{
  "encoder_arch": "resnet",
  "model": "image VQ-VAE",
  "dataset": "photos of plants and fungi (iNaturalist)",
  "train_examples": 45211,
  "image_size": 64,
  "crop_scale_min": 0.5,
  "horizontal_flip": true,
  "translate": 0.12,
  "bottleneck": "vq",
  "downsampling_factor": 8,
  "encoder_norm": "groupnorm",
  "encoder_activation": "prelu",
  "encoder_weight_standardization": false,
  "encoder_depths": [3, 3, 3],
  "encoder_kernel_size": 3,
  "encoder_stem": "single",
  "encoder_avg_pool_shortcut": false,
  "encoder_widths": [96, 192, 384],
  "loss": "mse",
  "latent_channels": 16,
  "decoder_norm": "batchnorm",
  "decoder_activation": "silu",
  "decoder_widths": [64, 128, 192, 256],
  "decoder_blocks_per_level": 2,
  "decoder_block": "plain",
  "decoder_attention": false,
  "decoder_upsampling": "transposed_conv",
  "codebook_size": 256,
  "init": "kaiming_normal",
  "residual_init": "none",
  "optimizer": "normuon",
  "muon_scale": "spectral",
  "lr": 0.032,
  "momentum": 0.95,
  "nesterov": false,
  "orthogonalizer": "newton_schulz_5",
  "adamw_lr_other_params": 0.0021,
  "grad_clip": 1.0,
  "ema_decay": 0.995,
  "steps": 6600,
  "batch_size": 128,
  "epochs": 18.7,
  "lr_schedule": "wsd",
  "decay_fraction": 0.4,
  "final_lr_fraction": 0,
  "warmup_steps": 1320,
  "weight_decay": 0.01,
  "adamw_weight_decay_other_params": 0.01
}
Rows from block 8 of the encoder, named by matrix and row number. Rows with one number belong to one channel. Each number is 128 + 24 x the weight over its row's rms, rounded and kept within 0 to 255. All counts start at 0. Numbers have three digits each.
# convs0: first 3x3 conv (encoder.blocks.8.convs.0.weight, 384x384x3x3), inputs 18-26, a 3x3 kernel for each
# convs1: second 3x3 conv (encoder.blocks.8.convs.1.weight, 384x384x3x3, transposed), outputs 18-26, a 3x3 kernel for each
convs0.230:127150104163186175132169104111118095182193135109135138105168134077162136114148133129152151178157149092131138092153148167142134161126079157150161116101144134125123146148107113168145106098133094160149125213134130124096179100062158108130100208157
convs1.230:114115126074065103129129118086144142094137092106153121134123129113110155129169164157186137122087135130108146132114109100121103168107110120143158130144098124103155148168101141118141106090084130135135114095125136134132105057110114091115162162092
convs0.231:148117116184109175134155133135126137120175128126118135196133095144125124108091111141116126180125127192152118138135112098111115133151158104122100132094116136128098091110142182084089158112119163082125159116185141159126099097116146110138155176169
convs1.231:123131138125116072128139128114191124114121154124112181125167137172141098171144096140121132185127109126140117110139154111172107143171120141143136167150092120123114107136144087129153137127161154094134111067098168156123097075122117093132133122136
convs0.232:138167115081158121096113145145123122105170134106080142118129168102086156116100127169122173162107126101107143121101168104131093104079107164126113113129144147139144116150127104154155109101085120156138101104135139112147165089077180096071175104098
convs1.232:142128150134124130163117134145156151097133155116151110118136118141132184102177163160103110142144134129119130119145113149154100115102155138114087181101122109107108146127102103132153134087148100152094150117128157139105174116118146112119138114144
convs0.233:135123128098113119132136156152130122110163135077102132146154114152127157173152127085140133140121122147115140118120163127118110160080109131192143108162206109102125130162134143155097063101110158122117183204179114128100097153131170110120119082109
convs1.233:145126098125171094123154096132117096124102139146131170105146123147146161130135116137090162137113159142175147138127117117134126151124088128119135108122134083112090149138162154152165132105165154139115079118069113123114097148142149178153131159121
convs0.234:171117128159160174145159131083176188131133116115123129125078123120095104125091097103162103106077133105096124133178110113152148122160153132115106138213096135101130151153111152102090095138127119126128158156136155144121153153126127158199098091176
convs1.234:136104098129142080103115133158120159164116138093150164116172141088130108100153160111148128144138152132100107146133121158150166147144183184123132133121143168188140118133117131112111136112150121125115131132088114116082094083128080072109139089135
convs0.235:156158159139077123134139137104121143101092160087138122122193085106211116088164099137106167118147143104100123135175134153071130123124131109164137122135135116112124137145129102147114103096124089147109133121090159136120115134119118165128129140131
convs1.235:145087110129164137151114089140164121148126083124133127136124172133106154135118118129109149145125142120137135123083199116111130109097119134129138156114104136099138155128150126125127122114120103160151150144102158159124120109113126102126166155164
convs0.236:154135123120147103119137126127133102167141116147148104198176138138168140124156119141095147095137128095153124133131172123103151102112158131148118081118121160138131141140158131100160131097136165138136183116106128121127073064107098057078138040116
convs1.236:089114106113174160110136087138139100151134125148124140121086104102089145141120142166150114095175140114157141121135126110158114119141116170127121161126111160126101131153125145101117112143130112119138130108076081105119109141105151141121138122131
convs0.237:120115135168166107140148118114130114134106103107101148101072089174091067170117139126115150146123089176125131105133165087160161128134159107109100133145115140102115110100135134114139090126090142166149155131175147104154111078171106098176078108131
convs1.237:123130120124171143137145125133160092133176201106146147150124075127185071150160126118095098128129142120107104083132141126156130131107125091117115151152097142147106098093106104097143144157164122143116144134086166134142168120122083116105127141141
convs0.238:160152172143111150115197114138143118133169127157139120110164139119089112135094078136085135126117080079128072103085136116122120112099111093153119130147135173123167123096150100133117109095112185155149141155179142157110191132237149136099175133124
convs1.238:169140144146133099145164122138128130086108104099115129149128151162083157146127135143148134130138103111113105161139105153129110131155188124137161130105125083081121120106128183126131081132108135124096155129122123096107093071085170133154129109171
convs0.239:109114145099156212133157129122102097133116094139130153128085098148109138125085073137147125135126186148135133110100072101087140138166123126114081120097155138116084125136176142143144126099156148135096123107098146113107141113128132095098173124106
convs1.239:130163101170090119127105130063139103106138169133130100119122102112156132096091111131126142106175150116142131124096079129150109134096097134121124123129091136136108130164151119118118111093112117109088131140067140149116121167151097098084098098133
convs0.240:112092079130172114135173176106108093070084179139147137127161133130082114141111098093104184123142104103110117117118130164148170137109109098051099142058116147122143094151143166156163115133140154175158138100115141131163116189190174168132160191157
convs1.240:129105136109108098082130116113112104132114133101110113144159143120120134133132125123116126097084098139131106105098111136142115146135144133156139142110143147129121141097103109091045161145119147118126095102128083115107171108119140080123115121121
convs0.241:127141076148122119129177137123117094136136134117170136130074132109121128102095118113113136126110175127119162185138125172152105155102140144131124114136109116111159159128109121128082165088121127136111116108118097137135071105118134114136128086089
convs1.241:110122127134136108140136116143133175145103137118135112155116134156169165107131123113135095122102091121155162067117122090103135140125072126101102129118078112142067141132135090083190097076121155157146167132159179169128153155124180112092141148163
convs0.242:176137150098152195150101172122102091084139180157108122099116099094162110099119097108144129117124080140150146132115135123120108120094104135109119117124114140116114127122144113076100089107115189164138180139129114109093139138111123117167157088131
convs1.242:132142158126130173154154135112169140106117177106099121144124123106121110132171142126127146134116131164134095152161114142122125112095141123109120105098096120126143140102095143107135124123142107171149109142155083075110144111097138102136156107118
convs0.243:107083114091115130136145158137154140152129171141129121114134156138145106113083113158141135103156118112132164112119114116118120132136102130079125145099148135130137103120118184077109105130129143090143121069133104137136085117123101059151110198157
convs1.243:127109137148089107127168115124122119127134078094105104115120163173101170108116125115134158119149120088112136129105117141166138157117114150139105120118085113130116139155119179109108173142149130128148131175184144204182149051118071192122105151129
convs0.244:150077101112199109140166085127104103086138140149117144149128148071090121099089158104101098097158134132173149124126063121124073172140136117118155095118127144136142105121123084122123131110153162113135194108143113120130161114116117090091193151126
convs1.244:113117118122121138112141074087143118123132121127141189133140087130141149125116145116125096131108114138114119105180118129122143144126124126097126129088081107089067152146112127151120110169119114113135145131138144169153106115103155144160152160152
convs0.245:112087139176170153144195110123093133101110129131123134144122110097105135141121140148150130144128142110112151119110122128103174128101153078107125083118160149090148135153127127133139122116128166126135077081144165126139115128160122111149138095088
convs1.245:119100120110072098159109121149162134192138144131125122127126082133151141135140123138117117162143154114118125123148134134129150138146153143132096132158123163120088125085126120123118089129155111078078115111093123162145107155142102133117084081070
convs0.246:121133123126135110144063120151148117122099090110147093081102095120095086141088164123095084109129113105128155109099110127102108128146096104106109098105113074115157085128120148135141095118134137115169106131138139103152125127117142162085114099088
convs1.246:123153190121116154115126130111147129174142123108158135153135142136163099143151117103103115139126134143098154107134133128112140111125129151134132095110133107111079131119142097140130115093127161114116126095116122137109148166108109073116143118091
convs0.247:085115094102050176143133107100091150159115111136154109124125156126088125132151122106118072140158112109112103120162114121113146146093140155117130144181132124148099106154107145153095134161152131073145141102096120171141113184134108128162060055084
convs1.247:096086130097098111148142117087141166158140107118089093092094125127140112098127115131130172092140145158138130191160145100149116146134149153157176118152176131101136136145159110123143114124145151169163132137127133169164122172154108145157137159145
convs0.248:112141118197144126138129130124127150093088151066104128103113116124102089136152127143142178131153192134138146100080146130074154117118136124151100100104131133117103141085134169119141124128128134150135105148133147123108085081115078048120132087111
convs1.248:133125133111105079154114116152112163117168167141150153143131105171142104137159148129124106138132068127107093101132151097148130124133156130106084117156109112133129155135138128107138140122164160130130155144103163148085144136094154175131136153112
convs0.249:101178117163103152109163120142083137201096190165110129158149102123118142111139130122139103113159108129085114088123093122142162112128126130134111111128153117105124148122127097114098107142110126122104131221145160141147181117094184140084131101124
convs1.249:114134116105155121129165108127099148121135109106131108131133096109125087102142128109133147115154107140161134143136135139168111136164081134136165153138126125092129093134144181138116145126124104122130137140142173135142148153112159139127146107146
convs0.250:157104136160131097117132119117158142163188153115156144138160147121111138183134158128175142122140104140154146139106134124100140164128135116119107135120095130127143139099136156161135165179150137099142165101128154109148143100127124100124104145095
convs1.250:157138121127125115118169145113124125131132137148119158122132122163175145154124145137118129124096121098111152137148118092118139129129097120136094068123113068105116132130123105122104139115095148127129140171177102137174131148151128120118124128121
convs0.251:098123137138136166121105107121151122131164098129132126143122073088122086087135115154121143150130153091147125111098090100137170155126106131112097123108180136125094105109113078118094146103097166092116142117131131082137138080196118091158120099181
convs1.251:140113133119124119125163147102125094150131138128144119134147117116158120157110160095140114167142138133090091133135133122181163131128144135151091169109085109123087094171146160181155123121131161154152139149172155137132115148123052127106130119131
convs0.252:143117129082174149134077084136143122106143136111183140182122100173135096107112109104116130156114132101100082112098153108116153116100083124150157156179148147175112100165121126166125104153091093121101144154100151110145168140093089117128046061180
convs1.252:135122112087126107135113138127095126105148109126129126109142116119132089158145105172109132128157123086102121090140130124128118123104115151108129156132133178106125149133104111145118176103151146155112127153110165150143129157139102065158120136055
convs0.253:112094137124103114163164148089130126153110140114111128117123140118126109136126119192110101137120158114125116146115130137115146134114130145116140110131152111125093119107149073087123091139126096151134123127145121126100142097095142137072119133124
convs1.253:155172147142169152103106157135090164112122132132144099155132159152109115164125115106175147143120128171152143148159143127113114174139122135115141131190107119143099074137121145098140130084143108137121110134134134120130131166154146156152099141135
convs0.254:124131175083119115105148182114108156136173177150116153124127089141133143136094117115126126100179101118145155134086119102139119116132119142095131110143086099096106128098133142135121128143107120066084105091090121119116164128155089067186101088087
convs1.254:114132107106088129119152087150126117087123106100107100200126178161144136137122133157137093127144131111111106156156108136157099133090160121078094162085130136129119177118103154178158141122132129149125163116165173136166119137112110126128144119122
convs0.255:180135169105116111115134124157143136129151152135120171146153178120069122151156146144127102132095134140152121095114101124118141101119143179138123131212106123124159097122083122119083097165119133117185148113171177151177119138108117107084138099122
convs1.255:145114120165129116130155128075138125112109126091114118157141150133178141140109099120124135100131111108102097141161148145148160155121139154131166118143124135125111158152137162158105129179100103111123123114095129166113161171103174151164141156165
convs0.256:114122125157084141106093144113192105122068149102154132128153117138117128093142126114108144142115076125124117146157158127086103111106083128147114132095110123133147137141136098136134119121127133112147153197094176139136073073172086129133117098113
convs1.256:061093110123145137089111129152152086142147165139168144116115136125139135105113153102137108110159137149112130104137094151150141141110149130128153157130112143139130195145152132157118171141105116079080159126126116141116120108148146143128102146116
convs0.257:100064099094120106118118134138141116134080159171131113162203205127138102085111110119143109082125132158117207116155123152143123123103158072116142147113138135116174105126088103111107135149076166148131133175106127117144184113090177151105121139098
convs1.257:091138128126143123150154145157084114129164114110158117144105145142084147144109165105118090071097132122159139155154173107109099157156150145133115129105110147163147127140125139131166130132115111152142145104139128126085098132077119090127117126119
convs0.258:127080161122134087162084126132130146153107112154104171113174131142130043099096135135131133113136178093133091156095111111128097141124160126118138137172160152125178160142128131146101116122114170092103201108158119108129131137128132117122117168135
convs1.258:134123109126079116143136137135127117125135123176112099127140139162147124162165121136105113109133111117127122113112126160163079141111115118116134125119095133076077142150132135117133088116110151158122144129153120147120119105094147108084138103165
convs0.259:121157103142173103129078118135142131122119136097155137111115134120099137117103146120101086152140159106139111112117124101102142140110155139152130116135133137155118143110132109123097101113121148135142159068180137162117121226116111198114121169100
convs1.259:111112132105198111134152135142111132151154143155127137109155148137150111148124130108107108116131111138099118109137086132136150156162142129118096122112101074077100137160139111127093124124111129130143149126143093178120175126117142146171132155162
convs0.260:122119105112124107159124089108099121240143100130112104058106104102121146109094084121145131099138142138112135083115162101096157113139100096141121110117148158097161146136115112129114140132150138113150104169151127132145051083131107138112163140061
convs1.260:149133127105108123148120160099132156122108151127115149118104095154142087099103133124101112150113088129135117126107074119153102122124103169134117145134131106106169108099148104108160111099129138145155134142117142120118152123136127148119114105076
convs0.261:090130135109114135109132131164148131122120117124146153139164179115116159116165131132102111103099105135138170112097117112141106199067147154142153140078164071103110101122127128089145133112187108146114088125135139124124243143107169173150226255080
convs1.261:127108149120142131103140139127146134131128118094126107076121177130145183137132161089153118104130148155132171145106134104093132109104089106083057109135126098124172077136116103129132106126091085116107128116137151135154102044098089091061157121125
convs0.262:142137173152133130134110069135063133137148099156143103114114120106124120090182165127148151169128138202134107129119125124108135145118101117174120082145102110109138088104132095132118116145142175081142157114145119139149157151125161118139071112124
convs1.262:112092099101090117137111101102116138126131172098124170108095096139102113128126069114135156136130102132119133216169160163152113151132112107114107138119094116107133145122192150133185121125137131175136139181163110154125111113168117129096120103168
convs0.263:116130122162086122168112109150124102141116118146115121121118097143159127130105118219143102131118113187110065140147125110119108117100097160134131170148130146105132116121146098092113086122167103107121104137126092132167145133163163139129153158133
convs1.263:162097115164145145126132097130133127126120120096092132110192158101105089119092108143144172148110128175129145123140122102132088130120087136178119157145105100124149116106149110109126130130138111063136128117137124161124123104134114090142123179123
convs0.264:191150135133089148082163112148123133177107117143100115126058077187125091151149144156110192119159123169144100171145126155154143116149155106149172147088125098106105131129117118111150125097104113108112207107108111109132099118074083102080121125119
convs1.264:146153114128144111098144119092142142092101112115135128142137150149136070117164157118129160097098084080133081117143130122175107145172072127156122133140146111096086138125145143175099138155151137132151129154140172182133156170159113162139176145139
convs0.265:140118151122183141149129139163154101169124182074151204105091110119122158156156141108129084162141119114088143135178122133128102109157089126063100126135123181154150121122134189117116147160160138148158117214162175103142105156113129155096151227202
convs1.265:121167122142148136100167111109122139102086148110126129121110177110098149179114134128093073118095139135143135142121121122173112149153107094103122103090115114102140091117080131132145137133125115142099133116115097100107122083160145072103130110170
convs0.266:148174137142082165189140124115117108096149112174112170102097161110127127150153167102172133109123158123136119126153095129172126117138124116101113133100137178104074129141124142148129156145140141180130131124120125159142141127149128138131103117160
convs1.266:132149132143115117143161123141095120160108075145099106141136137110132156131114159131122095147128119158119122103169129109127136093121133116111134103118132152123136149119172192118154131165141136148138132122119100090132120127124103102125103128098
convs0.267:118122127117122153124078112148159114106134144118086154112154127152188110176167154140123116113141122123145111137113101128159136146118119116125168122130121134127114160134118103103118123136078133198098191220130112136164116121088131177166172079079
convs1.267:133091164110127165156139159121115131121131121124106120128124104100085120098083130120140132116112156114103130158146106103137148121139126141142155122107141124124122118125128101167101200178146103104107137140081123125107130109099089109126104118137
convs0.268:138154118144170109131115101104105113087142143139117117083115175161154157146120147109108134141117120093103115103136114106144122121127101120094133142171118141140150140167133117127135103128092083135178146122163142137144140179134074153101089105113
convs1.268:151117145117143134124156158149147135108201152142101118136116143104120120117127129100097141116128100131123127148146109089122143096115112160093108100126125138109143128114152167176123107107150135127165078091091113095145121123134143132170109146103
convs0.269:171197166226133084114178112128142096093098157144114115122124150151128159137151146178097126093162128089143125128148125108147120095115137104128131121103174117143132115130126110107144118112142138166129177255160125136137139130107131148122118168105
convs1.269:076147134111120102098113104127176136146143155093149137102088106150166129149130158136142168142121123166149123132109132177169165124158121133109134169086112138097092129134148161133141101109107092130113093112079088120099150115135143197163130159143
convs0.270:168139116107114099113123113131106168131134159098119109166142196131124180153181185102130178120110099151118128093120141148137133144136142096109153114081104103084066101134104116127131134165135096116123145142159152156185102158139136081082099109067
convs1.270:100149130122142121114119124098133113107126132135133151136133151132115112103155067155108085139138109140178123124114090147129145138136158149072134119137141094123106074102148185139132156143132066126103113060114102114126135133154136170131069096108
convs0.271:163099122147115141139138101096099136102108098124153136131110134121087151158101070125135130125143138127091093134146138111119153128131159122160078127144143118111070121195176127099165130176180139114107113115079166075115172185106130101160179235177
convs1.271:132142100135124114118104126142122160170160110142150127173142149111135121122154127133089116117146136085152078141141135119173102161136123107121123081123131180135141133079161190080138157101116102160159084122143131136152123094101113118108130114124
convs0.272:140160110130140218108098180107121121137124113125147143132153109142135070120148118107085109133112174149129107143125127128171137158154105095156145159129195105114161145124117175137128119135148135182180121162105132175082151161103092147194140124091
convs1.272:140123112163132128115118148147088141158165139106115118103129111091086127126102111115110126110100115086135087131158158091141177131107117143139148141111110143109134096128079128143088127130144139097097122124190125114175141153123121138101156110094
convs0.273:121156197185106152125138131155165120164140076139125166140158115111131105145092144126143115138130155106131139152104102171134121137146147152129139129108093125145141132147143151124143149125134161119134124157188131077145122090148137131113108090101
convs1.273:112103136118159109096155098106114114108154117136167111123151145075118090111083112078129114131118148143099152129100177084140107096156151124125114113125088114092128113132129119147127128124115104138110067124109124159083200130146145088125141117106
convs0.274:111099084149113077103130094158163149132118149113125107091141159076163178115158186134121105139099126149152101127142153112152159095111091094161116130157151112106124079074078113089102155090112078153089071148127068110106133179142115162123093097107
convs1.274:112122089122105134165106119115156116111135111104112101114174129105112107128149143180130103134098107141127108125101132105135103119086127132132156176133163079115122138166135128151146159138165166153130135134139170145113151092125089104071134146085
convs0.275:165131113127187144157050063172105164157100165088170156172116127153116160149124132137112127135128146192156088112114139109095156142129116103105138125137121069094101118109129130148147140134163117126141145151133119125154102155119094151116116122163
convs1.275:130153130126097163163118127104100134154133121131126112130150131161129111133088112116128087062117136084080137181118119114170136128115121109073142123123136107106137141155094146094121117108117086123088126144128123119124134139114090146160152143130
convs0.276:108155122112190151144170138142111127142159118142108116111097158145138094120157087137104093116145125121125121099105118124124119149114149149136128082178115150104133081174135080103165081117142114139149125106122134133114101175145087082087130124100
convs1.276:126152121116136139129106106096082135139136157136100163182167128128117100126137097148126165186164121197153156123149122134135127118145118101110097104121128111146123116149123098119110089083104180157128178157116179137163127133154086089144118101132
convs0.277:101115121138103124119168130122129151181184115115117152107155132130207144139127110156117122155130136123149136152146180134138132126138096084102126129061100105167108131132145113131099121059101102166117138191124140116127108115108106075098106192170
convs1.277:128153157087124116140109131138104155128166138109157136144157113120132136131102090111119089143106127105127131120111113121117161141169120118080130144123129125132108108138091111134134126127137156154125135132152114189151105098141103135175159113128
convs0.278:158100078090110132130131126135116091106147097114078112139129090138104125137192166139107116053146136156095116127111141109149156107150170108064100129124120110116113105114090118115119112108121143119154183172110137151150167124148143160149109098101
convs1.278:106072106134149168142108116118154127083096125153117123121133130146153166146138143110142118131118110128120114149108140155119132118139113123149112142087129081100131126154103165172143160122144102134110121145106138128152144150137091153207119157135
convs0.279:040153167118182107120108125084090105127136181116155183135125123119122147128116143134128085125162133132142154133094140140111155135135100135129130140124135083102102131111122162134137116148088113142144124099140112138086105083081122131065131119121
convs1.279:090096122126109160145139143081149112116175152155116108131121138105145135151135113151114114105122152117177110126124146161136133135135125125087115185097095073142112115174098102101138139138095137126107145121115092116139153138119170098088125175161
convs0.280:160099109143160080123119128136106141121099152134161130095097139112097127111134112095106111152255147112100098145125124155166100134112133135128153170122163142126124154154137130147142159124136176154144186113117176147120113132137158132124152114126
convs1.280:097147103114083109129117100128162115152101135120141119160135138141153130141145133150111152152152144114122141099180114123156141112167133129131134119105165127126154096165116102121116108109119126159126146163114088133104145085118144094081146136111
convs0.281:169147113165119090124109162104141130112133134116147102136121105092159167081132162156174129121156112130131103136154134121127140133091115132110076112163113155139142155098100135144139097141163100113118132105084105143125143102093160111079182161129
convs1.281:113165122152139101108125126129143139084103119108090142138145158103151116120144128150128119135158120118115095145144109157127169110133083176152110153144155125106119128124120174142115170137137088145115131149153102164156089111103134144107143164130
convs0.282:153110125140120142146143131107129143097124117108043145120108125154165135142181104152147133180147133142116107131131119099164126083106127153105155143124140093148140152097126123111108179134160127123148083049102122125093070145178077137192145097102
convs1.282:143139093135168131144118111140152095158114150159097134119131151109157124140144130133134075139120107127155092166131140150132140145155143145097129098090109125118099127155128142139145151141117138142145151137177117134109107127136039111145098148163
convs0.283:107178122174086132149148143152114182134116120102111092111109151109120136164160130103124133141166136144128168112093126133105083111136082124107145131138117112119159131139133163084134127085110125134144121130097149097071143109121128142149106069125
convs1.283:098079112135098118146172150111118133118131145143101123113111088132130137115147162094090113101099147113165104115154128122103125138137112098092124124141143165158146152124125152112113159114117129138147113150085135085121138180111143149140132134126
convs0.284:109142159141187104117078078153171136171099120128113149122145100115116069095138094108091159073130128099152118126104100090119110072142123131128132143090134155105119122134072143120132172123141141134178118144125148101130180110106174137109080093112
convs1.284:105141119115172131059085127116108151141154124093126104127129164122081127090099107127167151095182139095111116101121150146137168142117138138110119144126159129127084137121133150120148099135135140131105112120147153152105124154128115089113145100103
convs0.285:152123119143093097125134182141137121098118161126124128124143074094145114099116094095164102138079083121145145110109123130132186097181182168114178147116111153120151119087152126109154109115096102147083139148102078134180151145132126164160115106158
convs1.285:152109119104102159128132117173144145097119112121080126117135150096153158130095078115127141112140109146148113112170194123111139103157122131129087082121116137132082124124162104188133126141105136130163140168129128178145126131129153124127122127097
convs0.286:134119119153166183144137099119173085164092117118148094149152113114130155149112139137118133088148119114117135116121136144113129108154129122125100107067118161096126122099139091176141154145152153182153142132171180178178144145124190203059196152165
convs1.286:127151113071166136114128162135134162162178132138077116126174127132123110124119117129087144112165114152138112147100147118130115098096130119148106168125117150121093142116155094104110136121135105130148081137143136120100124057075147066122118145101
convs0.287:158189117076112132114108125156152072153113133118160112091111163135129122149081155152205145164137138125134128123149109123125120118087122092130088136134093124117137161191135152139117174144114129109134193104148174108155106129141118101147105083118
convs1.287:109111124103125126114106138136136139157124089131154130183138170160109160166145148163108137110107141143154129129146131129117130144122133122120153148110167125113154150106130116168115108151098091132091105120132092124080172182158151157120109109125
convs0.288:141139156133132185134118121120170171097103150116146099114165142088146195088127115114139105147119114165133163145126139111121107146141162117137175096171162098096106140128141141075141140162132116133111102172170130152127107095120088120151127102118
convs1.288:128137118194143112139144114118154096169131142110159161144129090124152145115147131147143130120135179111139136122119097164165166149142138147147149115117103116129118112104123140148084117152120116115129126085129144155140105151145157162175068106142
convs0.289:123127122136133175115074150148126151128194172132172118151136109168119109125102093121075137121125155121166132143063159111165122163119115117154103137141173134135170144151136128075132124132121138160118181162133124173139104137141120132155172158164
convs1.289:119156114092135089103150134153140138085125123107128129148116154115111161136158172122124139113116122100126138127149160166186122151167132099138140102117164157110118132094123146113148119130148108152138105123126149147145145081108148068132098110155
convs0.290:121088087186162134152127130142139116103108125197104128121123104110113114128099149161129118184123159139143109127121126116124138114120144097111092235080079190119089142133128073097112112126138125102104135134125126134091118087126112131123110133158
convs1.290:149132119134165143101130121123126088127108135137102099142141133157138201123109141117129125118101169109122141119149073127168095127124115128137151143111150107141139141161112130138113162117128165130107171143085161144103136103127138154144161127115
convs0.291:070081155103096104143109088149145118114116116115109121168180190203164174120142099144099114133126113121138134104133145106107116107106137130128131156141149120100139092109111135144145103092120181136141159138129160159147164180133181163154091132143
convs1.291:128143118092100103088117132129086130089137178146101154125176117099135150143146120164088129113136148106099091151139129116096117118116163143131102108135141127136129084179149069111118093110144113096183126196138133152169122158142091058107099111122
convs0.292:128159132121101124133193093131103084089108104150120121100146093142129139087124137159104165124132147166146144139142102115127138168143083137111110125151128135147142138107127094111112102129123119124156087122135128084101134157115090061108135122136
convs1.292:127111160090167113104126112126147117145130147122166159161112135127139129137144130116134146117125131139099145133121148107155121133135128118131102131109094090155089159164127141164107096143141178184147155155139127091118152157149136171143120132096
convs0.293:101214133127123167085170149122098159108133090165096085124095123108155106148164129090134159141137124081086155102111109132133131099129155084123097145182103113133158132123107126173115143154133174127134143162086146154121113077134185060099112115171
convs1.293:130096099122132122099116108126147171180152148100137137074117104094121140146145141141125144139104105112155086138127129143120065163149147110131075131146107129080100078096134118149115127138091095144140110136133140152121142135151150164155149139108
convs0.294:148100117144132191130149119131138131100127134102106133126118118166138091145164141125080117133170149091128137150131139161104129101128127081163143137128111107166122140138134105130094120130100138150090122105121083130142144142105200150144119082147
convs1.294:139069135110090094135115138102102134125090157131120118135125155124115124105142093135131145103145146104138106130126143129126172164148142139114134129146114128138155140088115103089150141131113133094141110166141113158159136081080122073102089109130
convs0.295:148080157173113104120088186160121119122146170130099105092111168112138167124185147128096112112125133163143130126129116124116113122138110137122103153138132116126126085167114066129154102104104111132135124099128136171143117144076078136099081198137
convs1.295:121158117152172130135166120096093131105114168077133154105088113114155111133124111136116155142115083115122123133101144131121138103130132157086111163103149126100126141121125152106150146132160117107119087090149129116111149113204117123155128111097
convs0.296:096112103121154105112133117138130117122134138133112128161170155158146108114139151141109112121151144107173150143152103162115076116132131102091136073095137107129132097067064071151135110115142108082137140136118128162120137255143091244195127119138
convs1.296:103125123118083131124146139132095138127081150122122132144132118121143124107112126128092146110141136127105112089158146102164180133148162176143112146156128122101137108120136158150155115109112131149155103109118084155118112131097130070103136202135
convs0.297:127095090135120094149133131155138119144151137129135117118096179120123226150129190098104109122101148126114114136120167129116129136090155122096108163120113115093092106092149148144135119116102116140072126141104123122112154147104106101078115148122
convs1.297:135092116131122120145111131117097111109113159130109093131165099103129144131111116117133101151168176116145118151110120137147087142130081144073136082091135111109132145146145170191167179111148160134129151162156146158112083153140099125108077099150
convs0.298:143161097113159098167098136175167144120200068108119160114126097114097168097108156125157125140153120117110105108137134108162115143164161139157155150135144108082163104114138124107134111080115113092131103129131113080121127101113104121130100062139
convs1.298:103112150150140148148151150121099136120119134112157118123128151113099118110097155104156112139113102093153127127122142152148174160108142123143136149091100130110143157112089141148124102151137129132127129127140157133101159165159158111126153092094
convs0.299:119113096132137136155108148126119143092133104153128107150172172139114136146173162127169155139176163085109142129144144131131143129132125111119108138165179083081129113116127139077131158098127125139118098134140113137135164130140181171137136059134
convs1.299:087152138172153112121157127142126138113137154088132166107094089114157116151109117116128068155132118125140138137087118142138134134127184111113151110100123119110172134099094117107095142129161127144138111128110127124120156146135111113114150148126
convs0.300:105153139116192102124094133134136138114154129103131170117136156126123140132149141150130141133120172124099125126163136096114157099107118127091120096121103156104113117119150133144135117118145103202096145166133091138112146100053196086083167064148
convs1.300:135151147111095159161124134095129127078180135128102105169152106140117111147135178113133104128120121137155078135157132140095138093108111163155141153125094130098125138075118151120060135128113078133100108157104104106140138135109170120105178120155
convs0.301:133129058110187156117151164154125140101107143111136120140147116112097121148128129125139167152150105102115099144107093146146126156140154160179093138147075099138062112102130156148121100102133117102113153130134139140124159133224127123161071173173
convs1.301:166141111116112097140104144175125157098077103149091161119130098142174153138139136112130088162157127169101114132134182120115100149162180098088114092139128138137149106118101121167132129141127119151142077129166127143134069092148091108143103110134
convs0.302:098159126106109097142130101098080124162150139114120157117090144062146139107092131150153153148125115157059106112128136149145133101144139122146142128135112143118134160095114084148074113124124086136139085111145143173093168150064120172103148113093
convs1.302:152104089154112118163151131104157125134110132128144121147094110155123132147178161126110105166112132151137121138092136086082155142121134099121127135095114146096137144108126128092144109153125089109134147093118120106138135117162170109126110051106
convs0.303:096076123103114153092106115125126112117124150111119119110127125148145117108124140118139126101146184120099115139101112135122122136098096128105115126101136108107124148146079149121095122122091119093103120125157120128110074096078082047061126148057
convs1.303:132119138117123146140138161101106118164090086150112136101126149089103095126126129100103110112104143119089103198119104162155142162116136121155131170170116141157133111131154142073165179167159155138135141115112138112094151147103118169155159131109
convs0.304:177149172075172119108214131124169164169166158129109134103113092133103137092085054135104128134112141127099082130127157141136115154177102136141078112079108125121130142158148115098130131148146119098128164189149100087119098110081096107153163200215
convs1.304:111098115122165134132095099082129141141117107104134160127139157153144138111153134125133129123101124091106157133096095104136123162098142149166123163144107094125126115130090131126104116139116102167132147148080143144142077109141108169125089119100
convs0.305:175163170100140091178155129147114132128094148113122108124129173162133118116131149130127147131160131101101107135152122102119140117127111122104115138161164154169125150125131126096112116143091144194167162161083163094119145113108097133170074142144
convs1.305:086101151145143149106108100134093155085111111143116151152120104108143069103114101176119104116168166068121063121139146105078134110120150137136169133108152113083157124119147162108124126108102145124135099117110121081148104131184114167129147163145